python train.py --crop_scale_min=1 --mask_ratio=0.6 --kernel_size=3 --stem="single" --widths=[16, 32, 64, 128] --residual_init="none" --batch_size=128 --lr_schedule="wsd"
Rows from block 7 of a small masked image model, named by matrix and row number. Rows with one number belong to one channel. Each number is 50 + 15 x the weight over its row's rms, rounded and kept within 0 to 99. All counts start at 0.
Before each channel's rows are labels from the 100 images, of 14976, where the channel reaches its highest value: "responds to" is what is common among them. Only what is clearly more common there than usual is listed. The data: capsule endoscopy frames (Kvasir-Capsule).
# convs0: expand pointwise conv (model.blocks.7.convs.0.weight, 256x64x1x1), inputs 0-63
# convs1: depthwise 3x3 conv (model.blocks.7.convs.1.weight, 256x1x3x3, trained with AdamW), a 3x3 kernel
# convs2: project pointwise conv (model.blocks.7.convs.2.weight, 64x256x1x1, transposed), outputs 0-63

responds to: finding: ileocecal valve
convs0.137:53 53 46 45 50 66 84 51 53 43 64 50 44 59 68 41 60 28 52 27 42 51 40 92 27 60 40 60 27 49 68 61 66 56 29 27 56 39 63 25 47 43 57 63 71 53 54 39 55 55 39 38 86 23 66 63 37 37 61 50 42 23 36 50
convs1.137:68 76 63 60 51 56 61 73 57
convs2.137:64 68 67 26 44 75 47 53 48 20 60 58 40 37 52 54 55 42 55 56 65 63 56 46 52 46 65 51 56 32 55 63 38 53 63 44 44 66 50 72 51 95 47 41 51 55 64 69 35 50 35 54 33 97 65 46 41 79 52 27 73 42 57 27

responds to: finding: ileocecal valve
convs0.170:45 59 65 50 47 31 63 62 38 59 49 56 63 46 88 55 70 26 67 79 50 54 60 59 47 69 51 57 46 99 55 39 33 37 37 59 62 55 68 68 59 35 65 39 38 46 22 58 55 56 38 76 54 46 63 34 56 42 39 42 47 53 76 34
convs1.170:41 71 55 60 84 54 44 63 45
convs2.170:88 49 42 45 55 45 55 31 55 49 62 26 41 23 58 44 51 73 50 61 48 63 72 55 41 67 75 77 46 51 22 42 67 46 18 76 65 38 42 18 56 55 53 66 60 63 52 39 45 60 23 64 55 61 47 29 64 53 50 52 67 50 25 52

responds to: finding: ileocecal valve
convs0.239:55 47 46 40 44 21 62 78 44 55 36 58 45 45 79 41 55 51 82 53 49 67 52 67 48 52 45 46 44 84 47 44 37 37 35 71 78 46 50 72 64 43 44 37 24 39 42 74 70 54 45 67 31 39 65 41 68 42 66 32 46 77 77 52
convs1.239:60 53 57 62 78 52 75 64 61
convs2.239:68 46 66 55 49 62 67 33 60 35 50 51 67 45 56 42 50 57 49 38 18 61 65 73 15 48 48 59 32 41 66 63 40 50 45 39 29 39 45 65 24 39 49 89 80 44 35 62 33 68 67 69 47 58 44 66 73 45 60 63 46 41 20 50

responds to: finding: ileocecal valve
convs0.12:45 86 67 48 37 38 51 42 38 40 45 31 15 47 38 57 39 30 71 59 14 64 64 35 69 56 59 36 36 59 40 52 55 34 47 45 70 36 53 33 57 40 56 33 42 51 53 83 49 73 47 33 35 44 50 32 30 71 27 39 50 55 74 53
convs1.12:56 70 55 67 68 65 62 72 61
convs2.12:39 57 47 84 61 66 28 25 58 45 48 37 45 37 66 45 65 35 21 51 32 51 42 71 49 66 39 65 64 35 67 51 35 53 70 45 36 88 41 67 29 42 53 49 39 56 46 40 64 50 27 70 42 56 45 33 52 15 27 32 38 54 44 60

responds to: finding: ileocecal valve
convs0.247:55 28 12 53 38 26 62 65 51 38 49 34 48 53 28 22 32 42 54 18 62 46 70 40 35 37 49 28 40 68 58 45 63 44 26 69 63 59 57 41 39 62 47 33 41 45 39 50 41 73 52 70 70 74 49 49 53 60 24 31 40 74 48 41
convs1.247:55 54 53 43 77 75 48 74 54
convs2.247:43 57 61 52 99 61 58 35 37 64 46 63 70 55 54 52 56 50 67 76 49 60 28 37 45 44 47 62 46 39 48 51 29 40 66 31 49 37 51 56 31 36 37 93 87 43 42 31 53 36 37 49 27 34 61 64 43 69 59 55 49 65 63 48

responds to: finding: ileocecal valve
convs0.1:56 42 38 74 61 72 60 62 52 38 37 40 58 49 34 80 50 55 64 30 47 78 25 44 17 31 63 44 68 40 69 35 70 52 38 23 57 48 52 52 43 56 32 29 42 36 47 40 20 50 45 41 29 24 60 37 47 19 61 39 41 46 56 49
convs1.1:69 43 70 56 33 71 67 42 57
convs2.1:58 54 59 33 51 66 46 47 51 53 68 57 37 59 73 46 59 36 45 74 44 41 54 63 53 55 25 84 52 45 51 77 40 56 66 92 71 61 52 41 57 38 46 70 59 43 31 51 53 42 78 45 70 66 39 29 43 60 53 54 23 64 47 10

responds to: finding: pylorus
convs0.56:73 51 47 60 44 57 39 48 50 46 52 36 69 46 28 49 64 61 39 29 31 70 54 60 20 76 42 50 47 52 63 46 65 39 80 75 47 37 46 45 56 56 42 68 73 47 59 62 54 38 86 25 59 62 46 72 48 64 81 64 16 67 52 50
convs1.56:64 74 60 48 68 65 38 70 58
convs2.56:32 41 37 61 70 63 20 52 53 56 64 58 62 42 54 89 42 43 68 68 65 32 43 51 45 40 71 55 45 51 60 51 44 72 20 61 70 29 43 80 63 41 67 80 46 46 31 52 56 37 20 52 66 46 39 42 42 42 69 48 65 72 58 38

responds to: finding: ileocecal valve
convs0.198:55 66 45 62 50 55 54 64 63 51 53 59 42 87 56 52 45 71 41 17 48 66 76 52 53 28 38 65 58 49 46 58 58 25 46 04 40 56 72 41 58 39 45 49 66 64 49 15 73 48 73 34 46 43 46 66 61 53 66 67 59 40 30 56
convs1.198:55 39 64 68 66 71 37 69 62
convs2.198:34 43 52 44 53 25 46 36 64 74 33 49 52 49 30 36 60 49 40 48 35 35 29 55 37 55 37 13 70 41 52 54 50 63 68 56 35 54 52 71 49 55 63 43 62 46 47 47 32 74 57 81 63 45 35 33 51 68 76 63 22 74 88 38

responds to: finding: pylorus
convs0.34:63 38 52 31 85 58 45 48 45 28 70 41 52 33 38 48 61 54 21 59 41 59 55 56 60 66 32 65 52 50 32 36 51 31 42 62 24 23 19 67 39 62 43 60 40 63 26 54 60 29 37 26 70 34 67 55 21 60 39 36 44 60 50 48
convs1.34:51 73 54 45 72 50 31 31 36
convs2.34:31 41 33 71 45 64 72 38 62 59 42 34 27 57 28 39 51 69 41 57 49 45 07 83 64 44 42 49 55 58 37 52 66 64 41 60 38 35 80 49 59 29 60 78 50 61 45 46 30 52 60 32 38 30 46 30 71 65 46 63 70 57 40 38