{
  "model": "masked image model",
  "dataset": "capsule endoscopy frames (Kvasir-Capsule)",
  "train_examples": 42238,
  "image_size": 32,
  "crop_scale_min": 1,
  "horizontal_flip": true,
  "method": "simmim",
  "mask_ratio": 0.6,
  "loss": "l1",
  "arch": "efficientnet",
  "norm": "layernorm",
  "activation": "relu",
  "channel_attention": "se",
  "depths": [2, 2, 4, 2],
  "kernel_size": 3,
  "stem": "single",
  "expansion": 4,
  "widths": [16, 32, 64, 128],
  "init": "trunc_normal_002",
  "residual_init": "none",
  "optimizer": "soap",
  "beta2": 0.99,
  "lr": 0.0023,
  "beta1": 0.95,
  "shampoo_beta": 0.95,
  "eps": 1e-08,
  "precondition_frequency": 50,
  "max_precond_dim": 1024,
  "merge_dims": true,
  "one_sided": true,
  "adamw_lr_other_params": 0.0024,
  "grad_clip": 5.0,
  "steps": 8500,
  "batch_size": 128,
  "epochs": 25.8,
  "lr_schedule": "wsd",
  "decay_fraction": 0.2,
  "final_lr_fraction": 0,
  "warmup_steps": 250,
  "weight_decay": 0.0,
  "adamw_weight_decay_other_params": 0.01
}
Rows from block 5 of a small masked image model, named by matrix and row number. Rows with one number belong to one channel. Each number is 500 + 40 x the weight over its row's rms, rounded and kept within 0 to 999. All counts start at 0. Numbers have three digits each. After the name is the row's rms in percent of the matrix's.
After each channel's rows are labels from the 100 images, of 14976, where the channel reaches its highest value: "top examples" is what is common among them; "place" is the part of the image that holds the peak. Only what is clearly more common there than usual is listed. The data: capsule endoscopy frames (Kvasir-Capsule). In brackets: how many of the 100, against the usual share in percent.
# convs0: expand pointwise conv (model.blocks.5.convs.0.weight, 256x64x1x1), inputs 0-31
# convs1: depthwise 3x3 conv (model.blocks.5.convs.1.weight, 256x1x3x3, trained with AdamW), a 3x3 kernel
# convs2: project pointwise conv (model.blocks.5.convs.2.weight, 64x256x1x1, transposed), outputs 0-31

convs0.245 097:515492482572530474495510526506433549494560489497559523465492494448456519463508503443520591551443
convs1.245 099:529523495517507503545551589
convs2.245 101:557452489396458516519481427531535471531430492520482499513508556537460434503512504549434472554463
top examples: finding: ileocecal valve (59 vs 8.8)
place: top left (69 vs 14.1)

convs0.21 098:471514426602529460487500484470507419496544509547487494476427461488513454508492539435488535519455
convs1.21 095:508465512519528541550541577
convs2.21 109:504481475452483493525524507505544505546469481540487473541540501531439424507469461551430496552522
top examples: finding: ileocecal valve (45 vs 8.8)
place: top right (39 vs 14.1)

convs0.4 087:569454443498561444515472515504487452507536572483440507452471539491546561513448533505490512455496
convs1.4 127:529565513550538532536549521
convs2.4 103:463499495482471418461523511478484530431483466509518466525512493433474408493557465435554503546419
top examples: finding: blood fresh (47 vs 0.9); finding: ileocecal valve (25 vs 8.8)
place: top left (32 vs 14.1)

convs0.9 093:400404485482421475452505517460468526499448517442475569478433543472589506438541488503481499529545
convs1.9 095:565493529534475545557521543
convs2.9 092:559471486523582497527478503471520510451567552506546516595481438525485573500506462478562501515458
top examples: finding: ileocecal valve (83 vs 8.8)
place: top centre (31 vs 9.4)

convs0.243 096:492407521451508499493558428453409460438483548497477476532513539434491541502464505508444498496523
convs1.243 101:515529521565504582500541486
convs2.243 106:496516429530462415481459506500525490510495470557545534431435483482475462534524487491495520481513
top examples: finding: ileocecal valve (27 vs 8.8)
place: bottom centre (52 vs 9.4)

convs0.253 095:499466477498494454528527561547461450535495545493441422510476539452466481419482525579504512451486
convs1.253 109:556559562524521519533524530
convs2.253 098:515471519551515459417472500531566550476433493537466538541522541523437542469518429474562487553564
top examples: finding: pylorus (72 vs 3.4)
place: middle left (36 vs 9.4); bottom centre (27 vs 9.4)

convs0.199 093:501553544515467516489428482478560561451463446444462458497545480529499461551569496488511586487559
convs1.199 105:531511526535483560542564541
convs2.199 106:527491495495513610568505518431451539505554557518586526460498429484514517452490536451481520513399
top examples: finding: ileocecal valve (81 vs 8.8)
place: top left (80 vs 14.1)

convs0.168 112:511536463463530492475546509447491511466553493570465522484458508473534456570516524562481529473454
convs1.168 121:519477510461461564467562463
convs2.168 114:519521561525508475462476490488484462444545519470477542447505542556474558481495513476532519515382
top examples: finding: pylorus (40 vs 3.4)
place: top left (94 vs 14.1)

convs0.39 092:489460515456517497515485488529535488494416626545449560475446482484549508409498499495500429456503
convs1.39 135:527530551549523551531552529
convs2.39 102:487493520496545495444501517514575553415507450504532508511478504553443608537543459481568459507487
top examples: finding: blood fresh (70 vs 0.9); finding: pylorus (27 vs 3.4)
place: bottom centre (44 vs 9.4)

convs0.19 081:514435462528566469541532488529485457484488533471450559501446484547468487460396501538514457491517
convs1.19 117:520542532550538566530544495
convs2.19 103:546483490432488488468471489480529522472478516537519490475497524429530526545525429500525556513469
top examples: finding: blood fresh (53 vs 0.9); finding: ileocecal valve (34 vs 8.8)
place: bottom centre (30 vs 9.4)

convs0.13 073:555580512491502456460528547542497462506512484598400563503485496471515458462551473538534494444516
convs1.13 133:541541546538507543542540548
convs2.13 116:450490473497508496480565485478452445443482528496478525510469532475462485513471457483495519492532
top examples: finding: pylorus (28 vs 3.4)
place: top centre (45 vs 9.4)

convs0.80 089:571555516488497481537454551486516566538505476481447473469474508464484552544475460517503505467485
convs1.80 154:555561540547495531538528528
convs2.80 125:480464521488540512482531405470466455519527511535488446411445511501492500495576498450457515537396
top examples: finding: foreign body (31 vs 1.6); finding: pylorus (31 vs 3.4)
place: bottom right (34 vs 14.1)