config.yaml
model: "masked image model"
dataset: "capsule endoscopy frames (Kvasir-Capsule)"
train_examples: 42238
image_size: 32
crop_scale_min: 1
horizontal_flip: true
method: "simmim"
mask_ratio: 0.6
loss: "l1"
arch: "efficientnet"
norm: "layernorm"
activation: "relu"
channel_attention: "se"
depths: [2, 2, 4, 2]
kernel_size: 3
stem: "single"
expansion: 4
widths: [16, 32, 64, 128]
init: "trunc_normal_002"
residual_init: "none"
optimizer: "soap"
beta2: 0.99
lr: 0.0023
beta1: 0.95
shampoo_beta: 0.95
eps: 1e-08
precondition_frequency: 50
max_precond_dim: 1024
merge_dims: true
one_sided: true
adamw_lr_other_params: 0.0024
grad_clip: 5.0
steps: 8500
batch_size: 128
epochs: 25.8
lr_schedule: "wsd"
decay_fraction: 0.2
final_lr_fraction: 0
warmup_steps: 250
weight_decay: 0.0
adamw_weight_decay_other_params: 0.01
Rows from block 6 of a small masked image model, named by matrix and row number. Rows with one number belong to one channel. Each number is 500 + 40 x the weight over its row's rms, rounded and kept within 0 to 999. All counts start at 0. Numbers have three digits each.
Before each channel's rows are labels from the 100 images, of 14976, where the channel reaches its highest value: "top examples" is what is common among them; "patch colour" is the nearest of a few named colours to the mean colour under the peak. Only what is clearly more common there than usual is listed. The data: capsule endoscopy frames (Kvasir-Capsule). In brackets: how many of the 100, against the usual share in percent.
# convs0: expand pointwise conv (model.blocks.6.convs.0.weight, 256x64x1x1), inputs 0-63
# convs1: depthwise 3x3 conv (model.blocks.6.convs.1.weight, 256x1x3x3, trained with AdamW), a 3x3 kernel
# convs2: project pointwise conv (model.blocks.6.convs.2.weight, 64x256x1x1, transposed), outputs 0-63

top examples: finding: ileocecal valve (56 vs 8.8)
patch colour: black (56 vs 6.6)
convs0.204:468464566519483473567497481499514519512504479495542581469444480427546540415549511435447542589481472539481499487499550491463490433506474482460523384485450511477456550523472530531505502508525492
convs1.204:547508534506450513566509561
convs2.204:494480529535543512495551503421503477532523524468468519477469461514470427472560434471526505488451434498501468451537477489420455492392447487464478453488489486506514565561503463446508581438472482

top examples: finding: pylorus (52 vs 3.4); finding: blood fresh (33 vs 0.9)
patch colour: pink (37 vs 0.6)
convs0.144:464500506505463478467528473524572477445482478526454402439509573469513558584600492532492551518420486483545540500484483569551563433539499516523457505516516457491492545482512491489514524472529529
convs1.144:565522532522462519545520563
convs2.144:557458508439514523514593496529493514488491517485469470459580497564493473462570517482501519487511474512382555473507559546533484561542488468520555445574500508424547437500509461516481474472484502

top examples: finding: reduced mucosal view (46 vs 6.2)
patch colour: orange (61 vs 12.6)
convs0.253:522510472539589450512485561489566481583501498494562459480470420529525478508491486478491536500575456501488550548526515531510548460448509491520550537449571441446569526535475549532492487465557523
convs1.253:549514538530529535548554546
convs2.253:507495468472436477510488472504492489490460515480499495532473458548424510479446450499545480495491412520569505503484450487473466516504523438491425501494451462455532552424536446497475368502425475

top examples: finding: ulcer (25 vs 1.6)
patch colour: black (79 vs 6.6)
convs0.104:479513541513516393465549534502454496460440522440555497515506509503391474547439560422459490515458504485558509503434521490545502517563466497511503484474556501526490527524464541540515494529561430
convs1.104:445500516455536513532474423
convs2.104:519510480463509440528484505474507523474500552491576476473493498549472525413494521564468481396504507452536512535428476519440529466565438521512468545484511436480565478472465439495490567499439440

top examples: finding: pylorus (25 vs 3.4)
patch colour: grey (34 vs 8.5)
convs0.11:458463499502448545538438534434530479455451588448464550487537505554505458550519523544512482487496524517486503493442567447530465513488533561519551530506580431500514546460491474450469475513408515
convs1.11:538491540564445528513551523
convs2.11:454543448512461524550487545551529497477460496493473518496497483529359456503493508509560519521505500527531506453538605503522469497537596551464514508446567506461447475446525527502528498440487472

top examples: finding: blood fresh (59 vs 0.9)
patch colour: black (31 vs 6.6)
convs0.184:490439510467494478525483575477574437482497555526509574444458529513568506420518494543477473503581464550499476492538487484460515549491574447478461524513472523515513487480461485592428498495457449
convs1.184:546530540549487530548548541
convs2.184:472518493460526506408567481444469509470485520480439471471484435497456428532565512511518483535479460459491432489479496566407488497467437501476518502472515458429499508511478483439462559485472592

top examples: finding: blood fresh (27 vs 0.9); finding: ileocecal valve (25 vs 8.8)
patch colour: orange (51 vs 12.6)
convs0.19:541484405542522522480514504512485522485571534501481555466478438553485544480444471507536465412432490455509447523526502492509520522464552490436445534424479514456480416504504464439430473537492494
convs1.19:491470512557541569502559492
convs2.19:541482502501571438455437481502542502527489475490543516473451470492487489476500468489544542430464488550431506485497499495461519484427493485485479495500536528468502468493569447563518512413361434

top examples: finding: pylorus (39 vs 3.4)
patch colour: pink (39 vs 0.6); grey (33 vs 8.5)
convs0.152:514464514444447500485518426435534470467492475505504468439496560494474555516568499567504475527437559596487520499472524466556443536517536539589518571428531481467459509499504484477499522521494450
convs1.152:547550524453450556472501521
convs2.152:513478524494509509528420547464421467438499488551499476516396458501460453469494498457531538462483517561546529534523506589485469565550524550547490514512524516400545519553528536466469508485469522

top examples: finding: ileocecal valve (29 vs 8.8)
patch colour: black (31 vs 6.6)
convs0.89:464498495542484493527476498538508479562509411479503518501433479488571501426468513442515433496574527504449530518603553486492460478500488516541530471450473511515461455533476423481415479522550447
convs1.89:549517553516457511550541550
convs2.89:503470518468513486526493429489464490467501501519542474482479506542499466500579461461548522527460464438545423501484477487411405470502452469519497521430459482492469583566479435427450526505497549

top examples: finding: ileocecal valve (32 vs 8.8)
patch colour: grey (34 vs 8.5)
convs0.105:520522505513569509461474478477480536488494468460492463552480433530387546576489490446526459487476509558548491482506469544509453493448517517482548523465430500488563619522458440453497506536482495
convs1.105:485459495548486538550555555
convs2.105:540508461536436455469514530513493464510466548454463536506484518468514482578426511466459487412475456540466500463476510516428574464477528525504447448468524515476511457465582504596504443468479456