python train.py --arch="efficientnet" --model="masked image model" --dataset="capsule endoscopy frames (Kvasir-Capsule)" --train_examples=42238 --image_size=32 --crop_scale_min=1 --horizontal_flip=true --method="simmim" --mask_ratio=0.6 --loss="l1" --norm="layernorm" --activation="relu" --channel_attention="se" --depths=[2, 2, 4, 2] --kernel_size=3 --stem="single" --expansion=4 --widths=[16, 32, 64, 128] --init="trunc_normal_002" --residual_init="none" --optimizer="soap" --beta2=0.99 --lr=0.0023 --beta1=0.95 --shampoo_beta=0.95 --eps=1e-08 --precondition_frequency=50 --max_precond_dim=1024 --merge_dims=true --one_sided=true --adamw_lr_other_params=0.0024 --grad_clip=5.0 --steps=8500 --batch_size=128 --epochs=25.8 --lr_schedule="wsd" --decay_fraction=0.2 --final_lr_fraction=0 --warmup_steps=250 --weight_decay=0.0 --adamw_weight_decay_other_params=0.01
Rows from block 5 of a small masked image model, named by matrix and row number. Rows with one number belong to one channel. Each number is 50 + 12 x the weight over its row's rms, rounded and kept within 0 to 99. All counts start at 0.
After each channel's rows are labels from the 100 images, of 14976, where the channel reaches its highest value: "strongest on" is what is common among them. Only what is clearly more common there than usual is listed. The data: capsule endoscopy frames (Kvasir-Capsule). In brackets: how many of the 100.
# convs0: expand pointwise conv (model.blocks.5.convs.0.weight, 256x64x1x1), inputs 0-31
# convs1: depthwise 3x3 conv (model.blocks.5.convs.1.weight, 256x1x3x3, trained with AdamW), a 3x3 kernel
# convs2: project pointwise conv (model.blocks.5.convs.2.weight, 64x256x1x1, transposed), outputs 0-31

convs0.163:50 45 72 50 36 61 37 54 81 55 72 47 40 29 47 60 47 48 54 47 52 47 58 63 52 78 45 52 49 74 43 44
convs1.163:60 59 65 57 46 47 66 70 63
convs2.163:52 57 46 43 50 50 73 57 49 75 63 68 58 53 47 42 62 66 62 51 63 72 62 59 37 53 38 34 51 62 53 49
strongest on: finding: ileocecal valve (83)

convs0.84:72 51 58 63 45 50 52 40 60 22 74 38 38 43 48 26 54 55 34 56 71 38 48 61 63 51 54 26 61 49 44 51
convs1.84:58 68 68 63 39 60 57 61 46
convs2.84:39 69 42 40 54 75 62 47 36 52 37 60 45 65 38 66 51 43 45 49 52 59 30 57 35 58 47 45 45 51 64 61
strongest on: finding: ileocecal valve (48)

convs0.228:54 56 52 57 71 45 60 42 32 61 60 37 56 55 60 66 55 39 63 59 34 51 53 34 37 38 48 55 43 33 63 62
convs1.228:32 39 39 53 46 45 38 73 54
convs2.228:66 42 43 37 60 50 59 48 53 47 51 57 68 33 42 35 67 57 73 61 34 36 35 40 57 41 60 51 57 36 37 49
strongest on: finding: ileocecal valve (29)

convs0.133:45 75 54 43 42 57 39 51 73 43 57 49 35 56 51 43 31 58 46 45 35 43 56 66 37 53 55 72 56 44 46 35
convs1.133:40 37 49 64 74 64 51 55 54
convs2.133:60 52 59 43 24 48 67 40 58 58 60 51 63 33 59 48 44 32 60 58 42 49 45 31 36 43 72 46 27 57 71 73
strongest on: finding: pylorus (38)

convs0.246:46 58 57 47 26 37 28 27 44 47 49 58 48 08 40 57 47 29 47 42 53 51 60 51 43 71 59 60 43 59 54 55
convs1.246:63 60 64 61 51 63 60 64 65
convs2.246:48 61 46 49 51 54 63 33 56 59 47 47 60 81 69 50 76 57 68 54 42 55 53 43 28 42 44 33 48 44 42 57
strongest on: finding: pylorus (28); finding: ileocecal valve (27)

convs0.74:61 23 35 40 36 68 60 70 56 53 56 64 37 52 73 44 42 57 48 42 61 52 68 80 51 72 34 54 63 37 34 54
convs1.74:62 60 67 54 40 44 65 59 67
convs2.74:42 54 44 45 41 56 59 41 22 48 55 61 40 41 09 54 46 73 64 34 57 51 62 61 37 48 48 47 63 48 48 67
strongest on: finding: ileocecal valve (55)

convs0.174:38 45 39 26 49 33 47 35 39 56 37 59 58 40 51 56 61 74 61 64 53 49 43 53 57 40 64 66 61 47 46 47
convs1.174:47 31 36 64 48 51 59 68 61
convs2.174:63 71 40 34 42 43 37 57 58 41 64 43 59 61 43 45 68 29 73 64 64 63 49 51 45 66 36 65 51 54 39 72
strongest on: finding: ileocecal valve (29)

convs0.229:52 59 36 47 56 49 48 80 55 70 45 59 50 68 55 58 48 60 61 67 60 46 24 55 65 59 36 35 45 33 48 31
convs1.229:61 64 63 67 52 61 59 66 57
convs2.229:63 49 43 52 24 45 48 47 55 25 32 42 48 60 64 52 55 56 40 67 32 49 70 35 46 53 63 52 56 68 71 50
strongest on: finding: pylorus (56)

convs0.61:48 48 49 30 51 37 62 18 73 36 48 51 43 43 36 50 54 52 56 48 45 61 60 40 59 45 37 81 60 35 36 53
convs1.61:55 59 55 65 27 44 58 40 35
convs2.61:35 43 66 57 79 45 42 60 50 62 55 56 36 65 52 57 41 33 50 32 63 34 31 82 45 33 41 49 31 59 38 48
strongest on: finding: ileocecal valve (30)

convs0.102:35 65 63 32 67 46 67 48 38 20 42 50 41 42 38 45 56 44 60 63 70 46 59 61 62 63 49 57 25 59 64 56
convs1.102:58 70 60 62 46 70 58 60 52
convs2.102:63 34 33 65 34 55 44 56 61 52 53 68 54 55 61 66 56 61 60 56 37 58 40 34 50 35 73 36 59 45 46 62
strongest on: finding: ileocecal valve (49)

convs0.169:54 53 37 47 41 64 42 71 41 35 59 59 42 45 68 55 51 56 36 50 33 34 43 49 66 52 48 21 56 54 31 62
convs1.169:44 51 59 43 26 68 40 57 61
convs2.169:34 53 42 62 57 45 24 36 53 46 39 58 45 36 26 53 43 55 79 52 44 43 42 47 31 63 61 58 41 40 32 37
strongest on: finding: ileocecal valve (30)

convs0.66:39 33 34 63 45 58 65 35 56 49 47 38 59 55 63 37 62 54 51 56 51 48 67 64 49 34 54 40 56 44 36 54
convs1.66:56 59 62 66 64 67 57 60 60
convs2.66:55 45 60 36 56 33 56 63 45 61 44 52 44 55 51 58 47 64 42 50 62 77 34 54 68 57 57 63 35 83 66 44
strongest on: finding: ileocecal valve (28)