{
  "norm": "layernorm",
  "init": "trunc_normal_002",
  "batch_size": 128
}
Rows from block 5 of a small masked image model, named by matrix and row number. Rows with one number belong to one channel. Each number is 500 + 25 x the weight over its row's rms, rounded and kept within 0 to 999. All counts start at 0. Numbers have three digits each. After the name is the row's rms in percent of the matrix's.
After each channel's rows are labels from the 100 images, of 14976, where the channel reaches its highest value: "top examples" is what is common among them. Only what is clearly more common there than usual is listed. The data: capsule endoscopy frames (Kvasir-Capsule).
# convs0: expand pointwise conv (model.blocks.5.convs.0.weight, 256x64x1x1), inputs 32-63
# convs2: project pointwise conv (model.blocks.5.convs.2.weight, 64x256x1x1, transposed), outputs 32-63

convs0.4 087:489486477501500543499526498490536492526536492451525432504503517490508512489467482472456513461514
convs2.4 103:543473493510530479482494487551506500494500488474524522511519480534450504506517536507524466473522
top examples: finding: blood fresh; finding: ileocecal valve

convs0.61 119:492518495517486486491495509515484488491529505508438521501463471551499506540525461496453507509512
convs2.61 124:475505507515521515506433477505454478508509517498512478476481491482482504541501508476518493490504
top examples: finding: ileocecal valve

convs0.39 092:505486487514481511459500506460506497509543474442531472498463514512489511477486498480483512503471
convs2.39 102:523493551489501502505516509530484496517463485500526478463492523494480566503470539473484498508493
top examples: finding: blood fresh; finding: pylorus

convs0.102 074:501512484514469485482490486510539517548482473522492520490536521521514497458530480464471506473499
convs2.102 087:477539496510511530479501501513460476417506514483523515467512512482521455518494523490501499496452
top examples: finding: ileocecal valve

convs0.133 100:466482484559524556469526478524487474528522539489512488517490517490521499492519524519476477559506
convs2.133 109:473496509464504495478504499478464535475532480494526490505502442516528505526507498477474506512461
top examples: finding: pylorus

convs0.168 112:475543483488512539504477485463474519455493506457493504480507522540504507537459494566521477472483
convs2.168 114:503531503498492474485522514494540446511492544460460504500510478445455476497516471504520477517477
top examples: finding: pylorus

convs0.228 120:464528465482483488493531541513480491521482513539488567436511521482510489514487503486458477479480
convs2.228 122:510501495477508532433482485457485492510523534525470461523487494480514519499518474561486541501502
top examples: finding: ileocecal valve

convs0.246 086:494464512545523521454504501498490486499515450556503501497529482471510493498498474500520498526489
convs2.246 098:462519463475503499488500487488514483448511465500510477530506523465524481509488560541486456506490
top examples: finding: pylorus; finding: ileocecal valve

convs0.21 098:540442464510520489493520496482515462505530494471518514535509499506503512526526509463501511442479
convs2.21 109:477517488500534484498510478553466481513473479517490505509487448495447502453486503466451483557487
top examples: finding: ileocecal valve

convs0.253 095:532520522466541536469535508499491505473500520496502495466450493513482522436484504508494496487465
convs2.253 098:511507538501467494500512519512504476531485458515511477530498497518470526459501478485437507516503
top examples: finding: pylorus

convs0.80 089:519490485447503525509458515474475546522501541517470522502484517530472460491554501556481498506536
convs2.80 125:505465503549486474483545485498535560515489519514476531509485479501514521489510520503483508529496
top examples: finding: foreign body; finding: pylorus

convs0.243 096:547478497498509511476532558516524513521486450475485503493511503497517500464470513466502518461513
convs2.243 106:472531527549488496524482446528450514516519484473540458474517505535504472498527472517477518505461
top examples: finding: ileocecal valve

convs0.163 090:495509474513539528514517472514520507494505469474525503524474530456479470442527493502512498497536
convs2.163 102:467528469489491503525539491541519520469510474506459462475509473491504534548527529493524514547484
top examples: finding: ileocecal valve

convs0.74 091:497515490504526539506484502538499531500531488458476501521468508498469494511500542493492487503515
convs2.74 112:513467504471506476513488498504492498449509484529511467470479520488476493484469438493474529507488
top examples: finding: ileocecal valve

convs0.169 111:444515517505507471506494473480477524477518509473490519532548494529474545478549503518502529482525
convs2.169 120:514484483511522485494526503522543515523509483543527464462479480513473511529505482552499479537492
top examples: finding: ileocecal valve

convs0.9 093:537511498486497485482508498502468497500492492527537483501527453519500478476488538482512490509475
convs2.9 092:493499495513520502528504523520487483488486505490444492510527506476521573524468493495504518536456
top examples: finding: ileocecal valve

convs0.66 071:502506493456499516566479506475496513526486496475497501484534530521524532469445459439483499539523
convs2.66 085:516504493527474517455538488540498491466486490463530517486489476498457472492561518509502514491497
top examples: finding: ileocecal valve

convs0.84 113:501489528516483513490539479489532491518495467513519488488503545514507474478508477514542468525551
convs2.84 108:459504513501498486557508494549509525526504459501417517512517486499491534536488511482488478538501
top examples: finding: ileocecal valve

convs0.245 097:529490506495502481520508480507464555481474501441485550476497537502531496515530522488519501455490
convs2.245 101:476517474475464504512518483480504484496505511544498499497453468481446492483474496476471478534503
top examples: finding: ileocecal valve

convs0.19 081:496495476451495518486510508504528511509488487430512478495455490527464532504468505503454523473473
convs2.19 103:523512551536523498522510501529496486521524511471557479567488533529508455462519505503549470486507
top examples: finding: blood fresh; finding: ileocecal valve

convs0.199 093:479502495480466471528505473496461510463485528549500531458503478493494475519496515471540509513492
convs2.199 106:491481522479520542467483502502515480474518484529524513478532494487506518489513526545502502511474
top examples: finding: ileocecal valve

convs0.13 073:491530549525520507481488506490451511512509505513527493505453520495482541536479468519473487512497
convs2.13 116:533545497446495499470527522504547527487508504472443494464510490457474472453551469489502515547513
top examples: finding: pylorus

convs0.229 079:490526533503525522504529503482483501484472486464495477489507558509523543482459462493528520497520
convs2.229 091:550494504501498470499507498535516508508565496509520503490513477474450460467548498489495508484514
top examples: finding: pylorus

convs0.174 099:515493533530517524501484512509492462490540446452477459549505504462516493506533477474499547485514
convs2.174 117:530496487525544491526480500523481514496464482475503509521508486519501508531505554525461492491452
top examples: finding: ileocecal valve